From a checkpoint of a small image denoising autoencoder.
Training: adamw at rate 0.00098, 7100 steps.
Rows from block 7 of the encoder of a small image denoising autoencoder, named by matrix and row number. Rows with one number within an expert belong to one neuron, the router's apart. Each number is 128 + 24 x the weight over its row's rms, rounded and kept within 0 to 255. All counts start at 0. Numbers have three digits each.
Before each expert's rows are labels from the 100 images, of 14848, where the router gives the expert most weight on average: "top examples" is what is common among them. Only what is clearly more common there than usual is listed. The data: aerial photos of the United States (SatlasPretrain). In brackets: how many of the 100.
# router: router (encoder.blocks.7.mlp.router.weight, 32x192), inputs 156-191
# up: expert up (encoder.blocks.7.mlp.up, 32x96x192), inputs 156-191
# down: expert down (encoder.blocks.7.mlp.down, 32x192x96, transposed), outputs 156-191

# expert 4
top examples: crop field (31)
router.4:116093088109125154156148103145165111125122109155180100161176082112127149111072070137173129152113146110139098
up.0:120145183139193108104102187115170137113145068139147104137135151116121187130142117134128155137149132131105130
down.0:160126085139142115120169118117107116141111166115094143165144085134130104167101085126121104135134132129127109
up.1:148132114103158138082104101107138111131107116144143177150210147101146090152108141067149124138127193099088138
down.1:139090102095098125134078115127113147132123175102130140089138121131155131166149198080163140110151141103131117
up.2:133126105094170127156127194145127122140125082138164090130086087057140174130110097085168140138122122095165144
down.2:107101149140131090114096162125106119147180096164130147120093135080093155127200118095136136151143105149147144
up.3:121148116095134146138119147145140140130106060133176094103146096088127168108137104141160172110117155120103115
down.3:119131095119118103132122149136135084158168093155129095120107163090116147104168110124126149122172129162131154
up.4:137123088106062128145129071139116117123148139132133164150120096190126089126114167139132128135126143152128083
down.4:144135122154137133124177114134107126161108147122135120140140123146153113139085127087134121135157149093122118
up.5:122172170139192100141098188125123136114152080147140108109122160100131165112133140146111162137147150110100144
down.5:138128103122138167119155127125121109124110150108147096159145094158131117102124102133117100119142118090095120
up.6:092104090131095123117112088146173128121160123131147155141183139134106183160105124161159128137126184149145089
down.6:114147112118105132143131127151138080111148105152158149112136179106111159147083099114185144138091122139141109
up.7:087111143139155105097087142110129137117154117119156147097157154111106135138130154087139149168167197121101090
down.7:118122136183131172135155123124137111149085145106119078147107091146159138103163126125121143147145131068119132
up.8:130163174138186118126114190124101154121151083137138100110101169065121179114126120109122169145146125121103144
down.8:149113090148097150175180100128151086129103146128113103148141079176150099128111152139130136123127163103100115
up.9:126135131134151127119101190144099117132134109161137145126124102097143174114117136052141137136126168130169159
down.9:114108087139125135131103175158132088132126129134126150107123130132140164125107146129197127171141134117114150
up.10:108152078088138151123115117130157125130107071123163100132143094067139143128108111141164154109136154117112099
down.10:094125100076125082109096121135142122155147117133115152122143176095122147115193143118137148126143144163125115
up.11:127158120115148133160129118154167122131114085134184061124152118070137173133137090128158137138117175110098090
down.11:115119121091136121124115098135131113131144116153144135100120149117115173119186115128114138104135151180129133
up.12:090121161169177104118100142119142133107152109137149127129171127147112163148129165152138124164162173124112082
down.12:130101072135121165128140132107109111133087112139127098119128109127154090099184140090112141137162124052085141
up.13:098124141162153097097090148098135124100167109124135140120159144110106122142136150103125124156149183129104110
down.13:127149110160127145131145106119123167134133141114122118129112109123135067094211174104061136125160122133121164
up.14:158161111090122139166154152123106123121084106122152089109108115091142119140128104131114137121117120087146164
down.14:124140143130107080123085145114113155144158111131107172110129157092120129155215138109070148119150134150143166
up.15:137169179122194117140124199109138147119117086120160096114116151072130146119134126138103148137139099108114162
down.15:138107090132089161128165113150170115134089154122111124141115066135156123137076135087170130141116131084112137
up.16:094119148165157096082089154092139118102158113116138136126154164106108121138140156104131122159140176134103114
down.16:127139105164125146109137127125111164137141147127111112113113100152117091124209181119053162125187108134103138
up.17:079117108147158126063113122125175123135148104139152147141160146111113184135109124099155123133129180138132111
down.17:113102088102108143129112139121145069110128099153150131126136142119131154150098086132185133118102139115131103
up.18:115145100087133139143120095126160136137116062137189107093159140070147180130107104147149145113130156124107090
down.18:102105109089129106109123092127151133159126093130138110103150132106138168145182116139126129140154114127101138
up.19:100149161163181119122110179120132156119148081134161083129142152097130173124119127161118159149155172107106128
down.19:168142104111130156124133116123135161154096142104120123151140105144149121125132148085108143134156144076134116
up.20:115168151143197110112113145117159146123153111144165095117184148106138160117144116146124159147155166119068141
down.20:160104109112106112152152113119110115133091173092112102135109069127142125145124113147115099148152112113127101
up.21:083107099135135129118108111139167109121147103148158142139207125113113198129101117159168124122128193140121100
down.21:108123115078125143148102140155144107095158100154133150106145169112103144153088124144188134112082141144097117
up.22:123116088111096126145156052141126142127136184114163133135118112158124047106127131110135126131126174140099086
down.22:177127111115172163128170095162110132125106155150120118175108109109156102103092108117128133165119156082127147
up.23:100141146119181117137093196137141147117136066151138091128129148088123199129127130163142162147150150126121130
down.23:127112092145132112137152071125113143128103170095144101167128088141171107123097115100119099147158160105133112
up.24:116118166129163145110121209137124126129121105111158095105015114055133126134142096053133127119125077131160124
down.24:120101140126133140102098145153136132106096128102130117111082138081126150131223118091082119127075120153143114
up.25:105106095124096118148102112158162126134159102131166136136122136095108165130090104133154120139127170146162086
down.25:133119146133094165149121141144133112097153111174179159114129186096101153113077093135200148121094120138134107
up.26:112132078119106129113126057125138126116134187123138167126155082161125076131121148093135130133140190133111102
down.26:126123094139146161140140133144138121132096141123142095140117101156146110143107146099133121156096146112097162
up.27:105119099119113130172094122164129136122155078164143126127116113080130184103083112118167137120120177138165105
down.27:128122128122102132125071158143126120114159074177133163127126164091103172121091124122189125142123103141151127
up.28:104152148122173111122104152136122154124162075160134109116150160124120192104114154144123156144156160134093131
down.28:154129096137131156118136131142133134132102138118111119119117104163171102132152094108122119155138134078095110
up.29:117115084108134120127124072133130125111142153125155133128142113128124058115127157131146120142136199123090087
down.29:171147143161147168138154139144137105128124112165134114155122056101161128110091140125139155130140140061116135
up.30:113113121128068123100147042079139135124111152113127152108133124218124054158115138133136129125140123155127098
down.30:128094126128150162127171073096122132133109139120163089157117139162136115115104124133140128119121115092100103
up.31:131149121100162124128085128118159113129122097170146132154191101088133149129111108158160122129131182119071094
down.31:119145138124121113140050170106110092123159132134134171120146154118120146152154155119192130138154153149141143
up.32:118137187154179119137123188129157163122149093111150081122100167093128164135133109188111158157147094119128119
down.32:131105083083141140149138085104100129146060156114111116130120121161155141104099156107144128134160130081129126
up.33:117108151126161125108098152107172124125124127099170154134169139111126124180141131115143123131134200108095096
down.33:150102129150117133127160082129136164158086155094123118159114080131124123120141127101155105125172139054142137
up.34:158152108096170138139151158111144120131086092141162089153145124079150115146105097128136132122116123102142143
down.34:097132154132149056134116167101115094107157096124170168112152182106114134148199156117071128108164089177141136
up.35:107138130144191116113106169126143148109170087141139089137160135097115191106121149155128149153143183120092086
down.35:122124100135117166142148109099118145126098166100158111137126107107168144123180118137100123165155137092139132
up.36:126153102092159132153146145135153131149079100128181076134122123072150142125123102130140123110113115104132108
down.36:099118136131118118109109167139125107139143104160120115086140147094116140121196129105094143125149144146152090
up.37:144123176125156130128141185104173135120082109101178082120108134096122091148139087136131116128117086134116097
down.37:150124185120155189146143152134128112134100113107166084127104135102145100130213083109096106113092141126104097

# expert 9
top examples: building (77)
router.9:156166127120147116106134099103111134135108113142063157107134161144143085106145159156105147117132139134072134
up.0:127101159140132124125122143120123163133131161111147089115123130125134147137134176067128136135133153106120133
down.0:130099152143121122143128183095104109133079136106165131141135127148123153158121143102150128169168116090166109
up.1:140159095116144138199126115125031146133143122170106145115095146124125132139135174195102150122130122128129155
down.1:113158114129131128125126130151111131139163128121087136121132150108095098099132137130100148125128124170105169
up.2:150167121127162138176125097132068133135138104143090142126121140108131106126152129180104142120127112142116153
down.2:130132110134146126118105098155121101126175142108092156097125142113106083101174150136083163083114136173096149
up.3:131140171136156105059141161072172132127117108123124161116142156140135120144158098232097130113126141146094136
down.3:119129132151119098106142102151121142136161123109162151105114162141128127156135134115087133130113140154141138
up.4:139146052122127131130121033097094163123106113131113147114178134133143108126119173173100153138130151126112104
down.4:151143101093123120124118115136126121127132133139068164110156165158114119110176155133111121081129138180106135
up.5:126115168121114109122119177077180131144097133122156140136142128148124130162121122088162115130114108106120118
down.5:176133167162123115127123121135125132119081135119165109166136097101115157191094113118123116161134108099111127
up.6:141160045116125126127108040118134144129115098138125154104185133123131105138133135211102132124135157137095112
down.6:145161128089121126125104129121107126148141133115100169113132133122132089136130161148125139103101140152078139
up.7:122138161122182123091141134108124145136140105143095129132090146153131135121145152135098156118144094158138166
down.7:089152120107138107134166106135126137123178116146120113122102161126134137080156159130065134112152130171119172
up.8:138154116122173123133121082112080145136130110132078143131117142133133114124160147151106149115117134146114154
down.8:117186120138134104129118119144120140117158123165095163104117175107116122078154151135113135111129137193107160
up.9:130139101118147124130097080119117125114151095129102163122093146120129093138139067117150158139133149150113141
down.9:145131169136123134097142169091125130105087140130113097137150117135126134142071143137104125177171136085109123
up.10:103131133135144158126111175143109108113115130129168052099172162121134116102138184063111121148139118121116119
down.10:157132136115100091123154157111120107153090129154147097189120078140132102147117159128116122175157125070139130
up.11:119150086116153139106106104111089152139134119135090118121119144137131117115151177107103148122130121141124147
down.11:124163101150123130128094137150130101124157091158090132098152173117112138070122167136120113114162142156108131
up.12:137152032116138134115116011145100094120119121141122153131192146110140107115145097134129141127118205142098144
down.12:145150097076146119130087117134106122122150128152139161122119170084081103149147135127134149108095155172136133
up.13:117146117146149113096093082084122108120138099151082160105156142121115110110133191089119147117126164163085134
down.13:112149152175113176111134152162095134131121117112096114098142168089114142096160131141094122069149140178105092
up.14:123132162134135138131114202150062116129132119138108146116036140124132169113135167127104148129131100133174142
down.14:108072162072140146130128170124088165102164157094156106111083117123108132142129157097060166176153147103167183
up.15:129150181135179111074126185058132170136130108128114148107136165126140134134148153197090141122127139140101130
down.15:082132158143149097096125128124129182124158115116132141099110163135124129151168133127070152109165103185117140
up.16:141153016132095138110122074118053123126137134156111160140159148109128106117104183134112137125137131145130141
down.16:177100131100129193181122182134095089129115132121089117130124157104106095102115156163118119113159133129132141
up.17:140107190141122100139144200119177155125119110110154057113123182135116121117139130153092128145130077113143098
down.17:169121160150113099116118136121108162113089174112107113129121087143160143156114124090110118175144126090136139
up.18:133144110119164133094133107109095142134136104152101148126119147154131116125145138165096139126134134162127150
down.18:109139133137140142133132127130152116139184123130123136087129160154150120137129172136103137087177156177121157
up.19:115126170107132151219091166128106126111103134147171105122113153110125107129132131108139121127133084129154142
down.19:206148129109128127141133142162114103142118111139083114120134072152163129124118126135134100147142127088105099
up.20:130130154117144135111118208098162102130119147113191120120185105099113120137131173117123113128125136079126116
down.20:144102135113118083137136149096159131126093177113129130160116093114135105189117124127109127175128135089162103
up.21:132144123115179128068119109111128108130126101153110157119115159159127139120154147252084128124127154143115131
down.21:091130130094141116163127114152113140122204116100127151129131127119110101141138144135090150105121110205130175
up.22:127141161112170139150128168101118100108112095114178075107132158088129090126160133099132113135112178105095129
down.22:167117166147069094143158113097103163100103153135151121124124088140144097163182108102136109122123098088134095
up.23:129150087111117137132115082165143101126130096157117168112163160121137146116130060212114130116129207150103116
down.23:122096139060141127107094138111128128142156143126102150120099158116098119099153121151136142096105149145111152
up.24:128117175129113126210141152147135201117126154091135056121070108121119135139145138084117128141144052109149138
down.24:143124135127124125068119148133136128128115128146127113146129109138167126173103154106179074163165134100122129
up.25:126144063117143124150117066135062103122155115158116169131120152132133118138132094160134158145141172172123132
down.25:157126134125096104120110166081105136112096118162155099149114126128127121138127112096139109138159131081108107
up.26:129112128122118140166153206089132137119099146100179068120147162125140084098113211088120139129143105103121108
down.26:131118118150104091138126150084105153116104126144134148176129100144152091175137129121123097156151110084148100
up.27:095110135104098118123150170087130137137117149113169033115175128169132141125119197104120109149139102126134131
down.27:169107155129147081163151135099157147095093157132126153167112078124158115157121136141144156171146117075120127
up.28:138140151143164114086131165058120149123113117129111137106169149126140105118150165211090128122142152142109129
down.28:090117126153130109121099134096134144120188125106113173089137170121088094160148139120065134126124126146137115
up.29:140156058125139147155118078153072113130140113168101167133157138132137107126131098183119140114122186153107150
down.29:118132096102128149107110134155119107144196101122102149087132156133112101093108107122127143083118139148096162
up.30:146148129143119123145136164106065161130142126157093153111101150112134126126122194208084150129145096138143139
down.30:123135143148139112108166139102104151119137117124109112124122145164113102110106127149036120120170136133135183
up.31:141151102136146137106118124072088143129128118127099138115165152097131094131141164139098139120128110131106146
down.31:121160111108125127112083126117106126151154131109082166115134144102082095107182159130089156115141146150122110
up.32:122141101106157120123137107125125115136148102154112138141126128173133137119116153193109146122129096145133160
down.32:093149110106151143129143099132149123125188112143100086142129124115128141089104160121097148112139112141112165
up.33:133154124125155112081118135084143169136122110132102145113173159133122121124138167223083152121132124146105141
down.33:085134145119162084116109110103136156146155128135102132134091142125125120126159176135084112094135112166113185
up.34:139161096136160127102126079119084135121136116145108146132154159131140144132150129225085148103132161140113148
down.34:104153150111162135141133122107099133119164134101132140085076179117157110101134154124112150099091130172108189
up.35:134132194141155146187124187173132160128156118137129066103088141097125140125137092137123143143131076136126128
down.35:198127134151080140131164171164120168141128141137088107117185092175144102117147140102139124125140167125122153
up.36:132114093139141142113124088102165094115111100110138106134167157135125098115115113196130122141130174145092079
down.36:160142171134143144091152151075120136130123136125132111106152090126162140151184124105092144175145153119095137
up.37:137137024121112129090105076090128125119118119126109148105188170136141088110123143122142133116132168136097109
down.37:166149132109138131108072138126117121132133124126078156102122153126131094113150159103177128098134146160097104

# expert 0
top examples: crop field (42)
router.0:139137076098169140092125097126191096129095102140172126123171148112123128140135095173155122111107156133084087
up.0:114131160129140102092132109128170134142129098136136153152133164126125179106142096169087124123136057162112133
down.0:117128118118116154146130091119154153119105144099156098120116094135147154171095090111121129139104140080160141
up.1:128149058104132133096128031140154136135120093141161155124158121132142118130115084145162138109135175129108098
down.1:117123128057099121128129090144162102145131111158122148097138144114112120091136091150168152094097122170115126
up.2:154142073108104137097121095107149113126123110123095145112156148093123122128167098168122130115113135157100097
down.2:141152113104119141125120116132108131141133123130119143093126118130142104117116151121124119106080126146125104
up.3:131137181108179142161136143097174130128089093104171098118162133139139129160101098141163131141125118134107108
down.3:110128121109108165113169139119162140108107140122121122133070084145138111142131104101158083152117158099160104
up.4:136153130111187123078157134116152128131125087128161133131153152111137112125169092160103139117122147147087134
down.4:115153152125089106120148091132143133160157141155158129109111124141136122127102107141135124110097092146124143
up.5:113141181145182111195092131131119139118147120112119111106113150066094150136160138135104137138141124129117134
down.5:118159133121127116136159124125137140136127130110137098138156105134173125120135100187110135124144131087108166
up.6:123137087106120118169128096121084162118119153115206136145115104103119117165103129099126136139136168079140127
down.6:119114088152111131091148168114128184127107111119119134091109148148173120103139084089130131189158162078138141
up.7:123117027111115138139139088131154106113107109146162127108180105171136147107082099181173139113121194119128080
down.7:121124119118116125132099150145126103157138097153118163081151193119117137143105144106102126095116114177135142
up.8:139146073103140126109120058119141121137114104135127171133139148153142099125160088142171128119118177136093107
down.8:105135149090101119132103092142127136148176114122119152125126152123114147108137120128137121102108158179095111
up.9:139126073098143128121142074133141122135125104145157159153157138163149098148130083159183137125135169156088109
down.9:116103146076116102122100125147132084149176114130151130095131132130109102131118122145159144130113120187111155
up.10:133128069114109125079128123113173120129129093132127132107165163102120138118150114179107132117128131151092097
down.10:150144101091102131135133101147114135119114154131135151127115112143152102123119151108105137097085148113131106
up.11:121147077112133114100128106153148128117139105141187140123179156134147132124123067159165137124114178150111115
down.11:090122121100103112116097079148128135150172106136143147074140163124132127091138144135140150113121128160127115
up.12:130111157138193129245118110129157117127117143121167144174146120111123123156094112164166131135136126107125115
down.12:136072131096139135133129179134158049113151103141123123174140115100098112116124106133165142131084101157121100
up.13:122125161155169146141157144114146129140141135175178101146116147154120135110110128165117132124124086135128128
down.13:171094133119127146160164145144163102126111120119141109111110085155132128162122154119146115165159174076140134
up.14:139138067105073154228115142142140129142119107163192121109144131101139131125116089180129140136125171130138113
down.14:139126112083092121140060144138157111136167111132136156080095185085089134109165125142139143117109135160153123
up.15:136120088100147124119126098132154111146127094141166139125159126158136133135120092173192130129123183138105107
down.15:091143111095099115086116107163145112132186085173158167096129154131118129108126124102128153115124129170138142
up.16:141144151120176148156122188108106101131118115133195087115138166036136091113133094100101142133130156129113140
down.16:141112120124120104162157116084119129129114136088135099125145097157160086157201123130163126133104126112129081
up.17:109126154120153140143137157120148124133118132132185069109139166122131116109119163140077139126136107109145120
down.17:164091096162129128115143161101151132123114160130097097153135086173135121144164147102154125133145115086130115
up.18:102150093110144111118128047125136145125140093123183152130101163121125117148122099109173154141144158137116108
down.18:115114137152148109119116162107123175106116174100119129150102104149094131114138163130080131196125168111160142
up.19:124109118123078109137102113110110137114154119119108151099110126170114125157140130122189144148147161139131098
down.19:150094120139150147137121120115129139173108111191181104133118097162144133116122122165095101145121145061155110
up.20:125119067114103099180121093143125139126139125110169149124092124104104094162127115118145158140125136106141096
down.20:140112127172110131099168146117130139139094146142156082148150117145132143140119128091131127123129179078137149
up.21:138118133122103146235103211162138113123129110149176096089086130055137148118147086147154137139115122129150118
down.21:158104155105093139118089183137131089108155118128171167116092171093088132152197091115117095144108139139164116
up.22:148136055096137136131118070148153110120134086148151170113159129127132131128128092182189130113126179127105118
down.22:133085124088096097110089092144167119143190101135146130095108171090131125134150122129144121096071130197113166
up.23:131154048117113134067118036116135111131116108119127167130183137135140059114092128145164127125123177123104088
down.23:155162117087108131114116075138126104150124118156093144107144168146158097098098123122176138084117159147075094
up.24:113122149126106128098148184123104136121122143127143105115081154121115129116116125087108120116127084167179147
down.24:148138185139135126164159159129117155142099148135142069163140062118176121138179162126106149161147153073130171
up.25:138147048100162127096106064100146116131124100128136181126159144142141105127143098170169121129128176130090113
down.25:094149129100106119108115079150122093143155089159141145116145134135107139102086153104149105103107122157129131
up.26:128114124126127132161156125141127148123121148128162110162137106071128101119119119151106122116121078086137111
down.26:128080121128123103117161118090168114125087141125136100145123080125110089134161110158124126155120103097140125
up.27:140134054101119141114139082131162102133113105136131135105151145170130116112135109163173128118109194160120104
down.27:113150171102101142137112106117092124114166105164127107098172161122102132134146077118123134088140117171105152
up.28:128127108125058123218127080139130131120152154098081131128143140186131118133096161153155143144135147119124123
down.28:146125077129138111137142166137110135104102170141121087170124141165128133163127104145123149140152126068112117
up.29:132141089102134132090138087107147111132118099126136151117171161149137103129116108135164137126122177158103112
down.29:088130142118096099107105102122131092129193108132145150082115115124090104140115145134098125105120138209103148
up.30:111136162126184136061128209101125133137121112143172115117130151029115147118134130081105138115142125135138135
down.30:144130119123133127125168135097119161113094185105117099143127082142172137171131150131159117156125124083153104
up.31:125147060110077123064127040123157122124108108132127183136190148136140100111085112173160120115111174145108092
down.31:156166115069125152129128097154130114149131113144119130129116123139177096091101119124181136092091164130107106
up.32:113142094133137116167121104124151127142129114127191137115167170141128126084094139170095126130130116111110118
down.32:177136086129091168134120128144133122107123168135111129123116115142157089103091121095171141138117141094161119
up.33:130130050109111139141123128134170117130128098140161135113153134134150152104146097222170136125143157134089077
down.33:146162140113117115125121132135111127117170090131102156128123133089127111116115142101146175138110156183164129
up.34:150141052106103147150092103123151101118141109142162155103148126168143138124121114199159138124130187130103083
down.34:109131093074118098096072128152106112132168137172111160084115182115126154100109150115120185118105146165137135
up.35:104126079155126088091114055114157112122135138123114173153165142170103116117097181161157120127143157158101092
down.35:151128178111120164151170180129137117132122141143132100110112136130135165142110110113125154140126128102157104
up.36:112124101130121101214101092130106143111156116140155144119100143129116145150106155117152166146143140118135113
down.36:107149105127144146094160103154091106150099131093155114160096096161120119113135116150128123100121132076147107
up.37:134131125107169138185093100122153118138124111119140153137136141190144128142140110155204136124127167099103127
down.37:119152107099104127093096115138138104119151089152097176107096166160099171137092119107184116121120122187118134

# expert 31
top examples: crop field (40)
router.31:112113095142068126082119099112143122112138164127112163127158135152135111106083122138135136141147091155140112
up.0:149142162118170132127135113134134158112120122130158090090154114145147158126156132179098135143136123117119115
down.0:162150078093107146134142126107137136154118151094130089155110111147138109179110107167121157134128084095105127
up.1:133126143130182128123131049100173127126136106122107103152174128154127135112104162178128131135153064127075112
down.1:110103128147149108153135087118184141107119118089159098098104142150133082095129117165099116100123131111125049
up.2:119132104133025104096122111124147122100134110145102135105156154126121113068091110086137158165163101152129118
down.2:110134093112103139150133125145127144152167135156117093119134111115146119121105123135144150093153125151122136
up.3:133159101125150120124140118168121163112109094147147120132117102123165148105134128140137147123135140104169134
down.3:122157133122114114158169122114123182141119133123135102154127128128127135171139133131112128141101089118110166
up.4:150149150097123151164147091140161140141111103137143133138159117155155133087109117123136123143147143142109119
down.4:112115133113092137125148130106138151146095160123143102144131103104139113154102150148134165129103103092112162
up.5:104127177131158120125112200146102128110128106119168129116044133093119160125129152020110138149146126129159147
down.5:125159139155151130107097175144117154145154098168104122087113119106115167107133130112132150137145138156140128
up.6:118115132124028115111116094101146114106130151129121143159184153113118088116073107115150140159165080139150128
down.6:107166120156103129132105107141151142144150097164102123080138150128146144119084119157141139095119126125118107
up.7:137151064115113146154117140182127143133120089142151118121140136096141115110129100125110118138125164122065111
down.7:139134153123140122137107143175110117167096185132145101157135089108115147145133152141117134182117093084106114
up.8:125133142137024116118112153115127129116141141126121129135049145093117097113091086068128132147167090138170132
down.8:116157088169109116095104137152137147131158124163096141093123138124145135096121121127120144112120155149127086
up.9:128159150101138139123127178132097153138126106146144141074157126118142165120135136126089121146127159119152155
down.9:096118141105135136131128115112102139138088116117082110196107101132154126170110123109152160158140149140098139
up.10:128145146113145138121135150152086139129114107097141112127110089163143154139086176112091139133147162110146140
down.10:146113145130152109115141127104130172151128154095160132154143125116150136190136140105141182137135149112116108
up.11:122130197125170122163122219158084106123132117118151121097076115109117136127127191094114129128097148133172142
down.11:114121125117117130142144181117124123131169129162158152154152123095122189071153134137103144115129099163118193
up.12:145130131117140150142140122162152150143101139169161130107114131145146108149156119125130134123112141124092117
down.12:125135145128116111100151113122129123156125165104146109158123092148128152150125144121133160176122096127150164
up.13:111108120131034110117105098089151127097131153121110142147175141126133080132092128095153137158150075137161117
down.13:110117132143096111102106087140149124123145095147108152075127159122136126108129144137153136077119129154103074
up.14:138123119117078143113141158069133147139114168123145107161103130121134074108114084085114139141137088131130139
down.14:137130153101123110149134136094147136136104125111166119146145101154137117193134106122137138105149098104124117
up.15:119124097141036116108122066104132141126128155129041143122156130149125118106131176159105132128157106139130127
down.15:118115091137138128083106101145133102117128149141098136121113163118135092126110142106108072096139121153112139
up.16:144131094110187134163134082122118138142128122120156139124118125132118118124127119109111116134126148118107125
down.16:111128123123115134134143110093110139140140175098129104167114100160170107164160155124103162168121136099121141
up.17:117124152107084123138144195164100136129120105151101111073111072153140204136160128167102133124135125109147132
down.17:130108119091116126156136129098164133170104156113134105167144111115156122147122104128121173128137113119112160
up.18:122120081126013115104132081096160125107128144120121126155167136121123096113074092119158133151164078147152110
down.18:121141108144095115083119083141156115142148115153089142110138140128126129110103114152141117079139135159119061
up.19:118138137120187131136124118139131119142137099150121113100104134169119149114134136176138116119136148125100116
down.19:155131103118131139175125121148127144142111151107123112140135093151140114162086089177122134129124140123088142
up.20:114116110135017109098115092096155126106133140137116125146161149121112113132079090119172136155170074140164100
down.20:115111111155092115098123097122162119141139118147104135108125161140136149092094095146147136070131158143115087
up.21:148157176105109157169150179173115154158123138158138092112118107119163132104131087117105125128129146125124152
down.21:118127102128128116102120105090127161165102137098143108150161102164162139169107151147133156169117108116128141
up.22:116128078109097136095130205126107129138108118160120106096037090119151111123168119116116131171133136084158144
down.22:132126126133142138120113133117159136150152179106128109176173106126166127131108111157132133151143140107084149
up.23:143117109129103132129134074099164119137130139123075142157205135166121111110097179198113128131147095125103122
down.23:134119146130145100115105111132180125097147093118124146099109160139093085121158121124107108097132142162151116
up.24:138140067125052126121122054112109125140130158139052154125207138160134107115115199160115135121153155134131134
down.24:125125108111146124109101105142151139086145132141108150102121149125111098122139136103121086107119143155148165
up.25:113137121126135146161155128144099118138129122095145157145110097153140156137111119117111130155113146088153133
down.25:109145101111142104129128104135139157172095135097143136157124117129146131163165158084118161163135085125120113
up.26:132167119147121110129126199113123149153073095156105097082109090136167158121129155131113149153153164142098137
down.26:109130136117122137117154103132135139123115138107125130175175115121122143171108123112118124140128111120121138
up.27:126124072136079117111119034098142127119132144133056146131186138170134100125110219147142125133164134133118119
down.27:104142098115148103097126068121145145084128118146108157107104156154122093119130141140156091106139153128113145
up.28:108128194128182133116126196144094123127126097135181117106065120108126166126139174034114130138121150126157148
down.28:100142165155131094133086200128115114124144114174149126116127140110138160087148151115136148150170131125120146
up.29:119141109119083155099133188097117133126105132143104104143075112118143082106146120054093137139129101115134146
down.29:110106131116141099134120119105111135161110148116156114159162090120144122162143107141147147086123087120097171
up.30:112129172108147136157132141155114153104118095123108092121101125148124145129118166177111141146142114105141114
down.30:138145138143143098137118108096118128160100139126152129138189118131125117180115123107130131121115109107146113
up.31:117123202132128125122143181125135137122124112125139088137092114138126182100139118160084127123125103121114128
down.31:124120143125132147137166171111130120128144127115159102139128121121138132132109089141021116153124136117143073
up.32:122112147137037114109116146109137123100133159125131131155099149114124100123101114051132128156169100138158123
down.32:106128105152093138105121122146140155144139117163101144078129148144140146109117123114159140086145149151118095
up.33:131143112145101115116126134131152120129124129142146140126199133125137153142146103121137130144148159131099109
down.33:149109148144113136125110134161107140151121134071094119105115137155152079156086118132126126137141124174088096
up.34:128140134120093113133123123119102124128134133131068135106170118153135094098157205221119138114129130132124136
down.34:143148128081150125122141168143128095106155124155136137094134132145087098129139130120097106132103156129121125
up.35:128134155132041113146127146121084150129125170134101130111141122153139161126130152146115121128156164124154138
down.35:126142128103169122104111132115129110097132116174119152128135145138099113135083140111092086150136170174110158
up.36:145138050126131126113126041103097114130121150135088169126223133158134082118103209111129130125135170120110130
down.36:099179093070167114129100097158126133076156109131099152093137135143094101093160156102138111154123112117151173
up.37:144147093113109154129147191152115125152089146134124093145058102150156113086128106100112145149133096119152148
down.37:145110139112119138167148130102131140141104147117119171144142118152157146154125117134143176174152111083109151